config.toml
train_examples = 26041
encoder_norm = "rmsnorm"
encoder_norm_position = "sandwich"
encoder_mlp_ratio = 4
encoder_drop_path = 0.15
encoder_num_experts = 16
decoder_fused_qkv = true
decoder_inner_norm = false
decoder_connector = "linear"
residual_init = "none"
decay_fraction = 0.3
Rows from block 3 of the audio encoder of a small encoder-decoder audio transcriber, named by matrix and row number. Rows with one number within an expert belong to one neuron, the router's apart. Each number is 500 + 25 x the weight over its row's rms, rounded and kept within 0 to 999. All counts start at 0. Numbers have three digits each.
Before each expert's rows are labels from the 100 clips, of 14976, where the router gives the expert most weight on average: "loudest" is the band of the loudest frequency at the time of the peak. Only what is clearly more common there than usual is listed. The data: short read English sentences (LibriTTS-R).
# router: slot weights (encoder.blocks.3.mlp.router.weight, 16x256, trained with AdamW), inputs 0-255
# up: expert up (encoder.blocks.3.mlp.up, 16x64x256), inputs 0-255
# down: expert down (encoder.blocks.3.mlp.down, 16x256x64, transposed), outputs 0-255

# expert 1
loudest: 250 to 500 Hz
router.1:484485469514496518504503508483544485473497492510555496529472511510507513512514493494493476486543476488531525516528498509503535524517489501501540513476488521495535520485504489566533529530498502508454495525479505470499513513519495530514498480490488526514518499514513520485529509509526536488476494513458496519525512518506489485535517478481520522537527449484538492462471475512476497496493546543507540499481530511516465472488525493508534548496497460481508490456474499473434526492488486586507540511511541535489471515543489503479508530499515501514517545456513489518511506520527538449485493522513527525523493531496459475480496517481507520473494501506517475549522518536539463490494494489523480522501524483516513502517534524479524463573535524479572516537550483518486552543490485
up.17:527510474490570488503516493493492478515443506463489500519497488513465536485496509494530496492449473501541482480488501508519473512526473441528551476485554477494514496490518519520525513520486496525533487503516511471457488529543487515483467480468506458520464442498583511537476460490523497489507504488504512500506500483484499527508486506499494506514543520505485495504477528524513492515554469493489515469488476490506515533475481459488495495522481518461453526501496546495477533536520514478468470504537509528502512500495511511507546518481486478496510451488516487505533505512537493500497466492500508490467509475504498511496513460488514494579482514521496500509469438533532485506506515539496566480522535511490498499540550530535477520477514491531548509514512524532519459449533488
down.17:563537524501494458484501504467509522498506480511466488506490510484505503509489461510462508496484489515514470490465492485492463479468470535469459501459506483462498482491530486479543543460523482473472515522575449502478564478523514477506503501485459504486509518507469482476530468555546497508501511478534482469484529541550481487538510498486510471512503473483506494501479555502468477524520465532447502536566487501477496525489457503507463471496499518506515518497480470494542470486531535488483510478484486464518525508504480454498510512531523477490474487504510499498496470489496490490517492469494439490491501503487494476522501491536468491526493521532462501514474524481481492544513515507494508510526491514497497506549476474463521488486513465555443454483452477533506505512460528
up.19:478484491473484529509491496518500520490521524520462493474495513522475497460540530518513515501487511448533463473470520558491513465467483463534520496489516528499513521537516556498498486500487550469483461518512477498507494530531514548493511547486503492496484527505528564480475491521570472552510517478482525539491502487499536484546518485523522513505510532481516511450503563513476530479521459512468507494434499489495508502494573501502518461501492502497524472433475492467502481529516516506477515499492513466550474506476459546502486538510514546505487483532465495496474490518499496509500492486509514512537496488502526468480513532449503505479514462514508518472479456493499536515483525485497470481491481513467468531499560494531490487516498479513530498533503498540521503509514516
down.19:516545510526491465477512512505515508513490487539525482490494512471485522503482506514525477520514489514473550472517512521503468471517493526528496493470505547501522442473532514559547523521486464505518507490495523500501515478464508524526554493474482484495531530490507536463539501532545487481464447527503471496474528485490463518479496494538520484529480459526461512475500482497501528478495508528499517524526511449502550473529461483509492495471512491520531483557519516517507475521493433479495455509506527492480523550491481493503487473493509477506498471482496534537512496519484499510516473448476498503487523444545497504521515489523516543535509531504497468486513481513512457499488500447453508512517470492527480493528492535474518526468476505499529460474480573539479462479469490
up.21:536485509496473480487453499492510506485506520507513489511532469461476449499478484513470542482474508481518504529504507504580464505492516517465482472453505505531502486545485503489473534508514483500479494513465489499506471526541451528509531530509482511536561481494509541454523496480528462504455517521523539467465516529528451512523479493499495564532519491447500517510495509457500481523543466513482496480527472516505468560507506508484492523482526481494500493512478505489476494513507492498506543500419507485496514520505502513500499502530518514520523578517508508514495526539494504483480533485505462503484500509494489497454502495522485474554489478457499495481484512491501494515521472525483508516486507473472488512523548451455442466517492519503489512455524491555496518473477526
down.21:506510468516497485525486515497516502483526513502520487552498538472515468473514478490530484502497480507495471517560484481494512468536470518498541530492477503469516522468522502530510556516517538551465508503480525506508483528499492464480490495530501516514475491496477481518528534530507570500515488506478479503513476483455509457453516521451530502530515479464493498490491488517495503512475507481508478498485470544518501498507531515520532485519457543527507495534515508499482479522487496486483505481543506491457514458486528484443504521473501438517500468479475518491522493473531497481509500506495512547495483459495494475522491510487435500464552510506487489445475516503455534473519532552511545464461522485558462488506477537507489516460531517497523486512482507482488558513489561
up.22:449509484440520479506495550481510502526508502495494467515509510553504534579454515465488551476530519467497520537501495512504551481563503537487458499491458527500471492500502521513539500539461472480521508525499527501475485523467504472488486536510472492528505482515523515487550470535510484549512480461476507501472497491480548474470508511519490454476519516514501501483497487501499529527545499506461485499477503466430530495517494490482488511541502490477545563494505519487491508489484521514500476495535493524513503484507482506507541455479545485486485507503489501486486514485483483466504521496505492465488476483488509484539493477460553526522516519506498504479524510413471507548522468485503541467545483540500501499514500521518530513504467489467515502525501510502469529505503498
down.22:527528530516492496488524501542489513472508530531498495489516492499498506485483483535500475549537527507476513484480479461542508489493525496460520485543504488520538510456527501494462487465488475481485514488480492463491505479519497536524532473519473504486516480512505535514490546482509513500497518480474491480498515525537497475478501497503520500448489487484468483496481464476466505474533489470462543458525536536505440498461479508474542495474507502493490478513502479494486531529487525490497504526487524483520564499514460514472510553525410535492515513482523462518485540514450523477510478487479482531508531486501443456472513466518467502512449516517558531492483492492494506495502514508500449509486559506493517500486487463527507473481512472535487567520490481467499494443478507
up.23:489515468502479490549490517494461475508453544538468488442528503499497483517516527452463503486508521536510488529510506508532468479529507483505476493463521488481474469502513459538455514505515480516492526522471518487476513516542516501497499496512537516505525505487532486481475469457516498499466504521519488524497519479534499484491525491440487498497537483546524529489515489486462508483528505506494505504482479538504482472518482519478482438458522509478497522501486460540498512499505539517519504500488503446483532528490465490491517507471478522535539504548514466512493519523431518504499490542513490531438495510493535458490512445513482527512533513508500502524512516525556518494505498478474478476504478506484536546509551523541527451571534528501518506518492503484513551521531482
down.23:543556497491473471537483521485465531487542552502481484478448519475521458509496526514495473464504488509471465515484458487507466498476469476463541550486482473462462469496516491490535500469514443497504517509508451470496513495526493514483477487534472467487516516515523529482502485507476473508507482503493477467484433490486454456483452480510536507539481499466517505501544498463495512486473474519502478515515549504494479534477491508529517444480515507441494511484517465526486503469514473460473482428486467470484478481531478494521513493494488480458498489503510477534532528480528502465514547501496488481547507480500517478456529529498476518503532492507490529512471460489485489509494507518478481494477496529512477520492492457494441513499502483520510527486487488494473541482524516
up.26:498503470498517486469512467470498557485516517499510549508441518489479510487496520534463495505503491510494501511488491485467522477500522496484466494533512496518492485510506514514496449466498526500501517494492553482493488476490491496551514500474540519490477517515441531517486498557478480522499468495452528490471557506493513514507497509482485538495521546474483507558497490507520476545517494459480454515574483485506532481530510473515486496520518480514501536521518529498534499515450545457489499531472498498469497491502486519522491443520494537554536501497474513452469482518483508521493532475469508466483474494545501483496516474499496502509477495506503499449534500437475450548470496484522461524519449501556473504541472501459467507477514470485497487501508463518493490486529509
down.26:532480519517508506509499514462479470500446465514521497512523504509510515482507469483529491509523507476523537477534483556512510494523561493503515470494492513484505543499468513498496492497484522478479488491531535457498483483531479501460484477495521505541523452466508535507500508512508528470481519512498532478492482495509525484462517505524493504492524503507534462501505494511515520506501490539520491502485499544546480495572476475497487523528488508491495453460539449470468511507493512513505549493482528487512502538499528500470472497483499527480521515505556494531535545513464425490475562457503507540514549488465481500475487532525495484472482551462475482524488469492486495484536509552523488472496515478514550482540561544497536488541512517463512515525502510494528498538478487

# expert 15
loudest: 500 to 1000 Hz
router.15:526491510541548518489475508481495542486542523548546537541526488460521507546540473514536484521536514532499514471515498494481464485531501476538536515484481486546511485514467509528508516477510495494490514457465524500486523475552491523534521526502530489502492515519505552527514520512523522532478527515487535474530529516505515518491493485491499541541528544486499476516531472504538530524503498476499456501520524525479517482519492503488529510510510532492516499497505483521517525511506492488511472542481450541515526500525512536498510510529454536545544478518520500514548514529516482512498504479487508519503550527538495475464491503510506480516493531483487530448539511506494449538479467504514469530492515470509475547536534546507509497457518482512539497484526463550482506470523541
up.14:543511501474530515475485515492509499506507531487496502500522528511488471529528535478482511532499509552471504537537485524532523525509525522520474531482471505496505474471504522495484505471481500496493498532453536508532546504509513486529524530492510479509535563494473505479491514484497495514487462517507480527467565522496505497497456518459536479496545484530530505480513536544464478503583556503473513531490507491497535512515500511511471539479501497480543551506527499449502494463474486517533517492498447510500537531526501496486536512476496498535467480575487475514500475516490498505475515482495511480501467488473482490520494467514450518497512495544510500525532506487506543519501524502506522506504506503519575509541520499532542475508513489484460488514467457453476501515545478
down.14:450514544517487470506494495504483542469497494465506528547508510474527519495496474528508518493477494491508475515450463497512439476512506480508488540503476485495521488527513501508510498510534481497482496502486470558501488494520451494494437486513496529498511464502486483505494476566485556512464504503499530479479481459503519481488538463497539455511472493491481510472511494498512481506465501538523499470530488524536465484522461506531511483508501541538494499486501500499530451513469511459508492466468523530513520503526487504489481499518441477482479534477521496529488511495530512500484438483500506517547539526445536510464488556511504483446506488491490521465483485526488478492511508505475525482466472425479446523472492472473490497491500465525538531509545513516472491519462518
up.16:450484538513487505490555545477496487500505525496511551467539528478433500501497499523515507466501477506468461465453501548482502466492461497494506514478506513478527487540512482554516532494528483475496543458503454505513490482534505509491446532442494490451523487501479505487470472478499497482521511469487530469473467498523474515488472510521510517481468500496497498502468498528473502504520471527511469514555487523516488491457503494488478524495506467454436473505469505528529497502513464489454545484528550524463472500464496522478490478505521483465482466519501491480491527462516522501474518468498489508460455520495473509515508503480462510539526482499491469495486498534496531497502459501518539475514463533494518484532469498460551532491498509498477502515478454509529480480477489
down.16:497458507471489519528478517474479502488525544509479464564553457495476479471500473474487463550526493496457531525542486468516466498500551517524495545478512520499473514496489468525486492493509481485524484464466567503521544495503500466512501503513503459476446524530507534526480505473506486503498474509514489487522553508499537456490463522432533509508519501489468467520523463475524479508483493493471483457499483520491510515539512473506474488516490538522516480454524495501513482478503505447501495538504499489494525489522495535519518519547475553494488505491498498497505503532464456497503504497519507516454503545504490493476504505524526508491519497472481472515475536498512507530536488472504512512478574479511519479491475469508492429500515496446437503482481518497499497520505489
up.20:459506520470486498462514516505496508484465522542504493472519473498521516546503481548529500521543485470514465497500573522519499517483482476532472507483483492481488519478440523505496463543484498554503546485470489464466504531497497473468512541502480506496482486469473472451500510500493539486497517495524530519507468494516511500489462466535515491505495533501486489500511490528545529514534475504576516463458502478535538490485482510492491496471485494512476551493488471486514500527514480491518464492490485507511475483501467508488487527474507527487566529473562492512487468478528499520525481520525507485555513513534562496504489506514532492530506486542458505491479481508540470492507476504483521478519455469459520522460512501534544501502504482528515519450499478554502523501464492
down.20:521475435516498507481485513460502524525531536491491523496481534528540499492476483448485494485499536499448499482489471495538529472542476481493505509502424482491460471535477517470509497506531550489475512536507553505511464475492496537508467549516505501513505483540529496492491511502491471520528496539486468540489525480498502482497496558498470492516495512510551511466509500499453489476485508511459506493523457516518491483491519474526526506509477493474534495541519506438475492511501502511484517522537519440511510499538528528462492467494499491495467490516480471499463523506434476467473481485464527520527495467501508501506450530464514516500490490497548544431529514528499509542483529468524495467482524513464516501476501500488508485515516490530495493535507502536522529503531506
up.21:512491484512505493451532485487513500466510494532529489530504486531497517511474540511517497510539497450493507524489509514455480509459477514493492502509507498480509503475487519529510489451526521506468522465524508504491472463456520505496489502490473511526511537529446517487475518535457502514500435520467528477488560534492527475486472495505535519490513541464485502520487476517513491524499503464470460513547493490532493532533497498488530504490512499501539494518529485486538478492508546497500509520469466510499501503534513496534482484516494525532521505454504504465483482475498492474514547450453509513527475514512510516545479544472511500560539492463507491479473495518469491554464492521498479521480517530537522487510470440507432517414478482508471488516508456513511480461507524
down.21:519488543509479503541466492471505508526502486489458544509491477494488504510538472501445504491507521484535519484568479511463488501533517497525514497495497505525519509531502508485514482530479477516518502518511489473492505498523477473477526511500485487486501459475544515484526497484531532477498556506474508477540443473506472503486483471545478460469475512536536503459507539508522499481511492509515501475457533517501493454529523501503516498516511455491476506451499487509447498537478468491517535506532505516512500514511518526523526551483522471471514528475550477509511502499505500497498459484540527487493484533494541532440535469501506492464449511523474555508521493511496474488513480489493516508477505443460504508524525548489562492510578509485488539521523498499474495525514442
up.22:493508478498479474499509497508456511554453495534462517488477498484514532494518484495451477417487482525533490521518473506492473485523484466488500500467488497503510504476501504484486499507489505464495520500487508532475497511489455460489512539525502501505518492479480467475514503521493471481516535488491494471483451480472477557525526484493478461470479524522491562465488507458481534469479495532476481464503518506513481496499497509482520501477506526494431512455465514519481481512497518456509518482532491472475494450492481499455497501522484491510522504505528489492463531472449471487507507500502488474481480490489512516462500485541485512532511524456497504443491461521475481536434513460479523490504486417506497504514507524506527476516566487483476428477493467499510485450482509
down.22:488496499532473513503502521523491467475559489529500481511501515476490475520514492517572543536530516478480527523502511467495524485517526535512520500496486558513500507490476488513513448513536472480525504486473478507524477520480473508515455481488531511507502529501508490491500505496558504490495538513522463534506519517484499463500534543513466477494498525516526500522487513520481485509489484497540491501503501513512488541511471512468493528520463455499547494526482452474506520465506471461495516464534451462469481481475532457475513466447507537541490498471529514490508481535444506528480475496516492541494512490495494479508464549459505512495473499514471520486504495504470557459543526464515513501490496480511518507450477521439491489491457523534519496475512534548542478536542496
up.23:492513462489544495504495508505499527499528514479516519523516535508510530476501535526467497470532497506526457474475484476478528511460496530511476487491522474472508540493483475518494480514564479512533482486508502504517441499531522486496504559483517469498505496523496480482443494465509483525486502479520464498487507528462523496442526497488494505479503502509554512504512496479496514486471493462478472485480481476473528476453482485459511491506525478482447499546463538512454497481506464512536470543505470485522521560487471515539492538514505514527415493460470491525539476510475506472484493509537499516500442478453510510489468505477493508492485459511515492524454491499552501511453511495521540517498508503452509490457467481530466497501509489471486478476530542486501537496490486
down.23:528440513468531547528482476531526522487461491546479524515463491498504461534512512505494515528483494545515510506427497472525495507501511528475448473460524462475493467466510490459500492439507493517502498516549527519506520492504505478486509491495519526469482562458505496473508479508484505513503473503497539480482477493510476511490516507531508486516514492495522481523483545497498529460518494507459489415532467491478505499511481487495480511451509535514527503473506442463498526470479498473498469480539458492507526481490526495474512480532460480500500514472488460471533516523521506490520489505516527464564518539483504514512501498550445555522526485512493509485530481495461522489502487491515504502517463505493532511529516499491474491492515534510540514531507486485512500453559493

# expert 0
loudest: 250 to 500 Hz
router.0:538483442492510556525502497516443509512448477485495538503502517485505516536502527521495417512533504525503502497494524507513489467553492449533450520475483521466515506510484498516471510542448537543462501500479478516478523514489518489515486532483519497500486484504486517525515497497493532474483467531456526538481493484481502502504490492515474492564532529485532495465470516524487541477496537483501492490461482496496527500522542469477494460493492496504519514518484533448541521501491475505495502496520474510501502474472505499481475522488523517560512509478503494520532450478511483500498474471496546464523504531460545491488464478524533503525523507493524489499518463547485489490499477510540483517515468507521479511556468506502515549520520478510491509520506525533515456552548476
up.20:468514512513501488481489468467462477485506506520496453507501500493503527515507480452509528494432494481465482507458452489507534473483522515508477531450517483534507490507476497483518502479497460458509521500501497518486456490511473485517501500488503518482511466492541471476512517503513459533463485515535497464551509466478490454488496489478518467528477526469472507471497422492456489518507506496501505508528466455502470502578498504526473505475497487491536509528491504496538499475513525490507536465473487506501501463520501485464517496486471506480490470532489463525514455512455483496494536479549515488455473475505474537474480456495473475507497550509536452496504550467499518462475530508449502536505459511481503553550493484487525489531514507499522497522515491466466515527501518
down.20:490530476487457509517499485490490505513548533495528525457423510506468460499492538530488506547505513456478513491502498517506472515458493500491491562533487495492507509527483516464520505471503482527508517486494472489515464475543528492479485492489486501472481513492519490505515532527508533506462491495462527484488514510498544444534505540495505508481492460506517527512523510489477444482432499488516509489485519494526506501487513470463490518474480492460469483505505449497461486491444488506437457469531470524520502496483489475465492487524540497476551509480506497463484494511535463483494481514461510460552463503443465531505480559504472529475483469516498534507497484463516507488539495513515471460472513461499490474507530506474461524503499518511514518477465509522479492538533495
up.21:498515498489518531514502480513473485508502469446515430466472482457502510480497489476487515493483467535496458518482518522501539496477529515538467516507532512491472484479443519467486482457473516471519484465567502467528505474549462471454444487519515496469524528509476514519509459494472501511466500523506471549486506513469535521494540508506529540523479506493469526483487528510458535518450524491493511483510472478471545537518504525550514497476495474537488500489487446491496515491521483500483499483519494500504498502504546469529463532504530460504467496482515484487515488484517501552502509496462526508499546461524517507512499494518529468486542517534478452507492501475497495501497496485534522552501483515499530458426484515506526525516513494543458501492478506513504514516535506
down.21:461506520528514504481468544509526528487493454531512516542504521479506471477523437527493525480524520478493457488509510486476507515517493501497509527491496517512543521488494476492535493533531488514506510476523525463465508450497500483555468498505540494487560433478509540529487513499523550476487497514534484484487438485479473441507499481495495518465483481487513476472478480528487548500475474516520500498528529508492511493498477487464488520501503500485509482492493486510485503544502462499488511513520541550456504430516476475535479522478501517514486487481517507528540520524485498494509525478506507549506508487462485521505488442554541486511492467502507543462459512470479487494495497520490463479508543472529462499486539501499474523482503494467502461539514506559480511462475540
up.22:522503537489495452482530503550518481491470509513525502508476529474514543492504479466529469489521439474499493476511510485428489472521538476504488482492506493526492445520527489528468504510509492475511562500511510537447485485484543509499485487538500485484464484500500503529546470511486462516457480489515503497480525487498523483470480447512517496519514523477494501485503487548516526477487474503535469501516467474544467527502524476480490476514494548502500481577496453486488445535531494474507462454505484484466472529542490475522502493500466519554507446502514479471527494479529517547463472497516499489525510501537517517497516500479473498510492503477460492509500528512483497497468558485483478462522478470490499501509478508445520467483514475505499489533499501477513471555506485
down.22:524518512520495523499500524520495504530471444501511513531475528491506515510516487550490483484488473498520478499516476492514503515488496500486481520529504462523499551551538494491498487508459498499521456488476534523539474503481450535507481491484481553504520474483492493461465496452509535509495519515505454507476525513503472527510505514488504471520445533481492507515519503451468502534509537508485515516488460497499520470476487496534514525505490494473522514519499567464498529469472487479529533510513491454462478531474516509440471544554508489475457458460508484520501501529487515540486518429531516459471504501482490480516472505517495492485458465515455472455511534514545481511509485532513490535484549483514532557499487533468532492483491484499496522475499497458468496494524475
up.23:475515501481458484490509491506494494478455519481491521507489505485488492501506471493524542516440502428539496522464479517544503528494584495484470496480504508535516523524553508506500506536515528483483485478489507504531439457520483458466524480480498505512507528494486512466543516520456487523490484516516507528505553512465513455499519476539494459431505476535489511490509486527456488492551528493480482496482464494547495497458517484532448505488480529511527531503464510460478484474477513489497508491522559502503496500500515460482467493528526494531455485494509506512481463498514497457463486478512492517502515526504512531498454496444556496506495476505498494502539490475492484460514518493485480538477472490533485501510488456490498514469499493530471479544506535495508509540481519
down.23:500548517531521519476485474527510479528500482487497501480527501489505467541483533479552497507512539469503524505521527506530481531525462489503439498519515496470478527529494523489492506499510522501504504490504470539507518468518500477519476533502491499495550467477495482512494467530523511513467523493518492445498465521510501544508506528505517534474481520539491540517523529472487520505458439494516519495506528496561492507494464447466498510483527493507525464515511453506502489533502504518545560492498520485493524494501433556481504513508449485493491505453550470519450536482518457512514498520516487470519526529488551519496463482522490506500468505493520518446521475542508462475469490521525531483506498433481520514478460501517489505538537465529504505493485536506500475504517482
up.25:520465538492518505524506518470485525482494483488474531475490470471442463504475482503462535477498510490464501508464502485477461513472453517454488480528500488519496529495481476500473561495519468502508471517448479531469527493483528497556457507474514504490507479545539527544515493460484456472516520518515475476496442526551513519487504472487487491504497495531468505482482470510478472505482463480468544512520481477513477488492510456500467517440534491489459472473474525515464511511473493485466509478515508551497511531518482476511529511524511493480532489490565525521483494472515502471473513514529522549486554489501487480527471480470508512515487482491528510464528525530479480489519507521512493463515512518499454460472515540491486490523442509515508496504508451480466515497501474
down.25:454492490513514509481495495545508502482481526530563472504526527521532556518507521478500462533474458494486488492508509517533550521483528506503474508459521527497488446555495525495496465476480482529513481514537507506517510505503507521485541508511544494513475524472501503513485489496482487532489487531491550509533511465475508466512498485576468533521541488501502515513553544535512525525520527521498508469452486491517523510492514509497519538510480508548497535508487467493495522517535512528534520477490478475520522487499534499528494498500470546516516490496451525526528522493502497505512487480524547461511466529513499512481511484503500462421496513515499477487530447470495528523506481460482466510469514495527542517508492456492486507487533489480499515487496553495576484507452498
up.26:490486470462491517496478487514525483530475516509494509507499502549481456442531500498478466499473509532521498503502516537508529485556511491448497462497502513470501500476486525483490503512482504502464493526524498487530476468495442479502494492528498509501546485440418535506532511500471473495509466512500461537488544506495483486526510508501470498448496519468517475470482535499483519473539537519499485496470498462508475486518471488481472528550464498506490492524515476481444457513459482534519507500540520484533525512501511519480480495509471488555489525497495498496503516507464529483428504490496508494476468475512503495511510502472509521481461487537468503525557491506513522444529506492563478519490508522546535493520499469483503522525528525493526505524482501478488485464570474
down.26:504480515500496510452483508501522527533495497501486441528522485471540485547499518474529504509529503536476525527507527536528532475523449480519512450511496519439479481491470494499507503478492480522536519476530560504474541545513534505513491473540515453526468441519523501494493499520543524519494527468474517489535469526494505510481498462480476503526477520552524530508449496502504543482487480499497482463513529483475515508495492496519507510467521485455456500452511485504465507474525531506518532522477489506481480490495537491507485500540494523516529490493525515524500536447459486496508496535509484503488525544531468497512463542541494477527518522506485520477504495524484499570512490490488488425509513489471540509515505531496518501463541524524505473502508496548519525470489494

# expert 2
loudest: 250 to 500 Hz
router.2:499463484479511487471486513494521507546475494524502526484502503534521508500503480517501527543522528508488479465492479481539469488527480500507486540507460509519522505511511520507505457496484524487468476473497530549527483507433553489476517532512460562525475528510483475497532469529529563496517498518507518506508506528506510483528521480502527501458504502468514523484525533534571483489513459479512443468494515484480504522545491504504499524537505517507495477513526490495503499521463531485485522517514478458513526515510514541484514496508534501477520524548523518498468512526498446553480486457453543497544507518518528540474471460517532492534471502516531501473551511529483491502470518512517479526509527495528483454554481506488514524520455513479475484501526536510521492537525523
up.10:453517501482501505505476490526466485480497542537536484466465485510523522537484536502517546538468500483531483537563494547492512528526532467521480500486516498503524517486508520457453477520462526461500485526492461503502505454446508511471486479506538543501496512481533521518483469485497489540494506494476527503520485505520486517475544477483476502541504515478514553427516476471493475495485509513523485490456500518526496513514482487487486493472497510549504417521521474470468468528529461507521495478490502556551514492509472527454510537484513496496513495500504511493507553477494500475498457543490503528521462434486522532501508507471462518514523524499480511554508528520503496523489480511447511469501500487484503508475486482467504491491494507493537511474518490521462493524490519
down.10:521480514527503518499482487523479512536496485498536452525504500539520508508487505476448469528524466497516527505461550466492473508526484520490522519549487514494493461491509430508466500492494479554518470484486522487451529498472535467516543493508511506494506467492508502493524476498519517505580489520546479463498521489505516506510478538504508485481457499478498532536513493491482514515514512440464523522486481524516492532502502537477476491468457508523488494489553474476507499487467481568525469505420548498488546490507527479531471517541504519537504526476499489520466530489508502506487515528470537487473511564502513494502524484486454516460517521476530510542514465500474484485471526517486540524465485478485524502473515510523483448486510495507514477489465482509508505480495502
up.11:462474489470510514532547527521502504473476487508513473453467475515471566475479507476487491437478487494559494495491526517453517491479467491485491507511540483465498545488532468487485487505502470555498501560492498457477491503483501515492470445474506488466479514478477476528479528473505486525486491474515487531505485485481541486514513488490492459487479531489483515482507527490502513477488527517510499513465467465527495487448492523476500476537484474463494466514490495481502520496524510511497448471523508480522463525474503472502518491457495520502481518485455529498515507435505513520547457583512493511505473483516494465534507529514476489459526491532488492505459496458525560462521468501476529465537494543458492490469478503506490471498502524521510468510500538507496505510508489
down.11:512510496491509489507541487528477464548520512507485479525481479510500494469498501492526493558526485517466528535505508463436492542490455498495501488556496505478528518471502491488473477470514506504481448505480501519501527501507480517467503552509496495522482526550488479488505487503453554491514483527476465494494558515440477506503479543487488520462542490485526514474524470463503479487484529501468508495496509512476508508504526503485459466507511462537528467487486527460511516469458503460503467504482546500451447526470517507503509525498494489442525490516540452495500450528488507474445460449496500501489530470486521481531497509503498508513480467506527492507484482546517461522523514520539485505510534538510473469492487495534523532469514474490541467511511473470492492535523501
up.12:490533491484507481506510533510508482503419503522466536482474527500487487516486485543471464447478449457529488472482517479493528461520468490475526513495529515466507515468501464531491523496493488520512516510470512545493483479496495474489496486491492481521506493512521491515516452491492518496534480509509487480492496449483500498499507499517472488514504539472518479481492487523504497487499537453512500488452509495529543468513464498510486517490463506478473497509519493517520466548474510498536455429565487503519498508539516483507536471527476538533521505500494496476510517450527468479508471455501483430466497492484520443501490460471499529467535478510495502474492467511544535452502479498511540517558441482489509515534505479526520531495496532486499474530502538503472500500534463
down.12:538488512518477509452492519474503512459496497504530478504520544455496487499493462528494523491528516487468500515485467535503441502504483505482462534482495507529508482564503486476516539502527457474534536524492502533500511499525481528535520496496508513521503514491492494478529538521510509502497504551476511502479474493512503501480500490488511512472507495496516532522459485484487436530468487530532501547547487504517440521487520500504494482475532482468527492530478495504515528467510493487514517489480499446505495501476464478497491522521512476466474474491541463496475504463546526438477515465516498495519486465467470512453461464469467464538499521456523464530493510482498509483489538476482559473465488477549532465456465502505476539503446505515461511460474478494506500509488481
up.13:470497472493510497553519505540541486500472484517511522516487459487457471499496480520511559501535493495499479511506484497513543535528486476509507486553484497506490524504462492541487460507459510475486511547442516521517530525464519485526503491477457486531528480480515471483515507444478462473500503466496524530525496513506482542523515554509498506486505540528444469458523522494498541486525547526513489547488477471462496499477476504476505463488504490471489498514493488508512498564498449482511509545528505537474531482472522482544529545518520537488494481517496512490509427470497494504490522535480490501495484547511485548496502480461482522492515490518492460505528510498473501532494481451498518508521531505474522488536482514480523493506485559495524526482521533474497526507488460
down.13:511499533487491451463491548487482523495483479477491459516493506474428507459526465498496541509477487484476511519509472536536471501503549513459501514508538481482509503480498487457527487496483489495486447488519543498500504500485486530524493475518457532473437526512498482533484480509501489472496535481497492496462478537529483463496503475484501497477478470469524535487436490483491467507490483478491445496489541482502457518466532477510504510492512514483519488496482527495460492518492520457553499447456532432514497526516467497494479524496493519535510487522472519521478520506502506504536529479493505515509456498471479457480455474492501474510469541523533535473494494472494483492518484505523469484500502490534469526467514481470492495452506460511454480520475482539466491444513524
up.14:490474522513481487511512491504522478542460474495469541475474514517461511487525525487447539483548491528505459495507518500509464477533524493517484515525538517527490567501518504535494543509512462500482509533509505490478540503535547515529501482533482505505535525454488458521494492526495518550497476508527511470505470486496527564523511493465503450500503494517516507512518493466528542510538443493535437486503483477478491508496502558487503516478522519512511490497470458518541515511470541539497495493488527511528508515491516505510510511498480517477499517523491494499506473477523502455519483524482455489451502489482508493569520557485465475516501480515456524508504519499470512488470508488510482503497456531483511459499468534523484502489567520488497519524509468446524483529501463
down.14:484517537489503464432477520486481479522519510493475489493470489493499478496544464508538515505500532467494460494521445543484541503482511515477500484507504501465517515527470534478451518497485484472549517497482443536499500495479478489488492516493485539458468474493555475483438493534523472506504493482502454514494513498497510488474466517472496480488478548525523508484507513475487520523435498499539516496476474484497528456533474458537505529531515528511517482473512488515472479498516503480517537495540475537443480456506507548449491488462521501473515513489507489511517536509516505557490515502496495487495465478510531496454455458504491532509503513506498472486502533520483485547547534481515506497511527455524520479485518496493506529537488476462459482512458519506475504537522489
up.15:504523495504507490520511501540535493505520508484535456516490483529493535535467463491498496526574529473538521525496482490520500499504520513478495506577501479525512542478499492516474498506505494486519526512487488469492496506498544511486514522496450463523523459493511488536521555483521533495518482490499485511500518459533492524508492511467497483531509525483486457525494483471491506505505541568490560527503522472501499494483446518480506510490514499507448535492569536511522522497456459485466445503512518489515508493486471505498492473504491488463506573490538457524518526495509507463491449508510479460529497490492532517525509493508503500477524521502492481541494500461529488487466508468533550509512519541457512477464510513535515495502540497489541446535508543465494501515482514
down.15:496511483448492509527466507503517441552486497504524549467505534489518522510507468505529525468497472488465498478520486470513483496512488502487542505466455485526491487475521556488506500537509523516521513475494509479525497472500508471499465507520488484497542479485536483504552480545473544520475489509510517500518495494499479432445492516480445486520515540534518481512502486523531503515498508483546477486520518456470518458518471470482513471530507488509491482474461495471474521502533530475505524519527492505456467487501488502482453513526524535474517506481504461508457462493493489485524514469492527539509502481457466524463468490476498508533511564490510531516489512575479479530509488550480494461479486491497482533515534501499496551521452522511485498511466513479499510541469493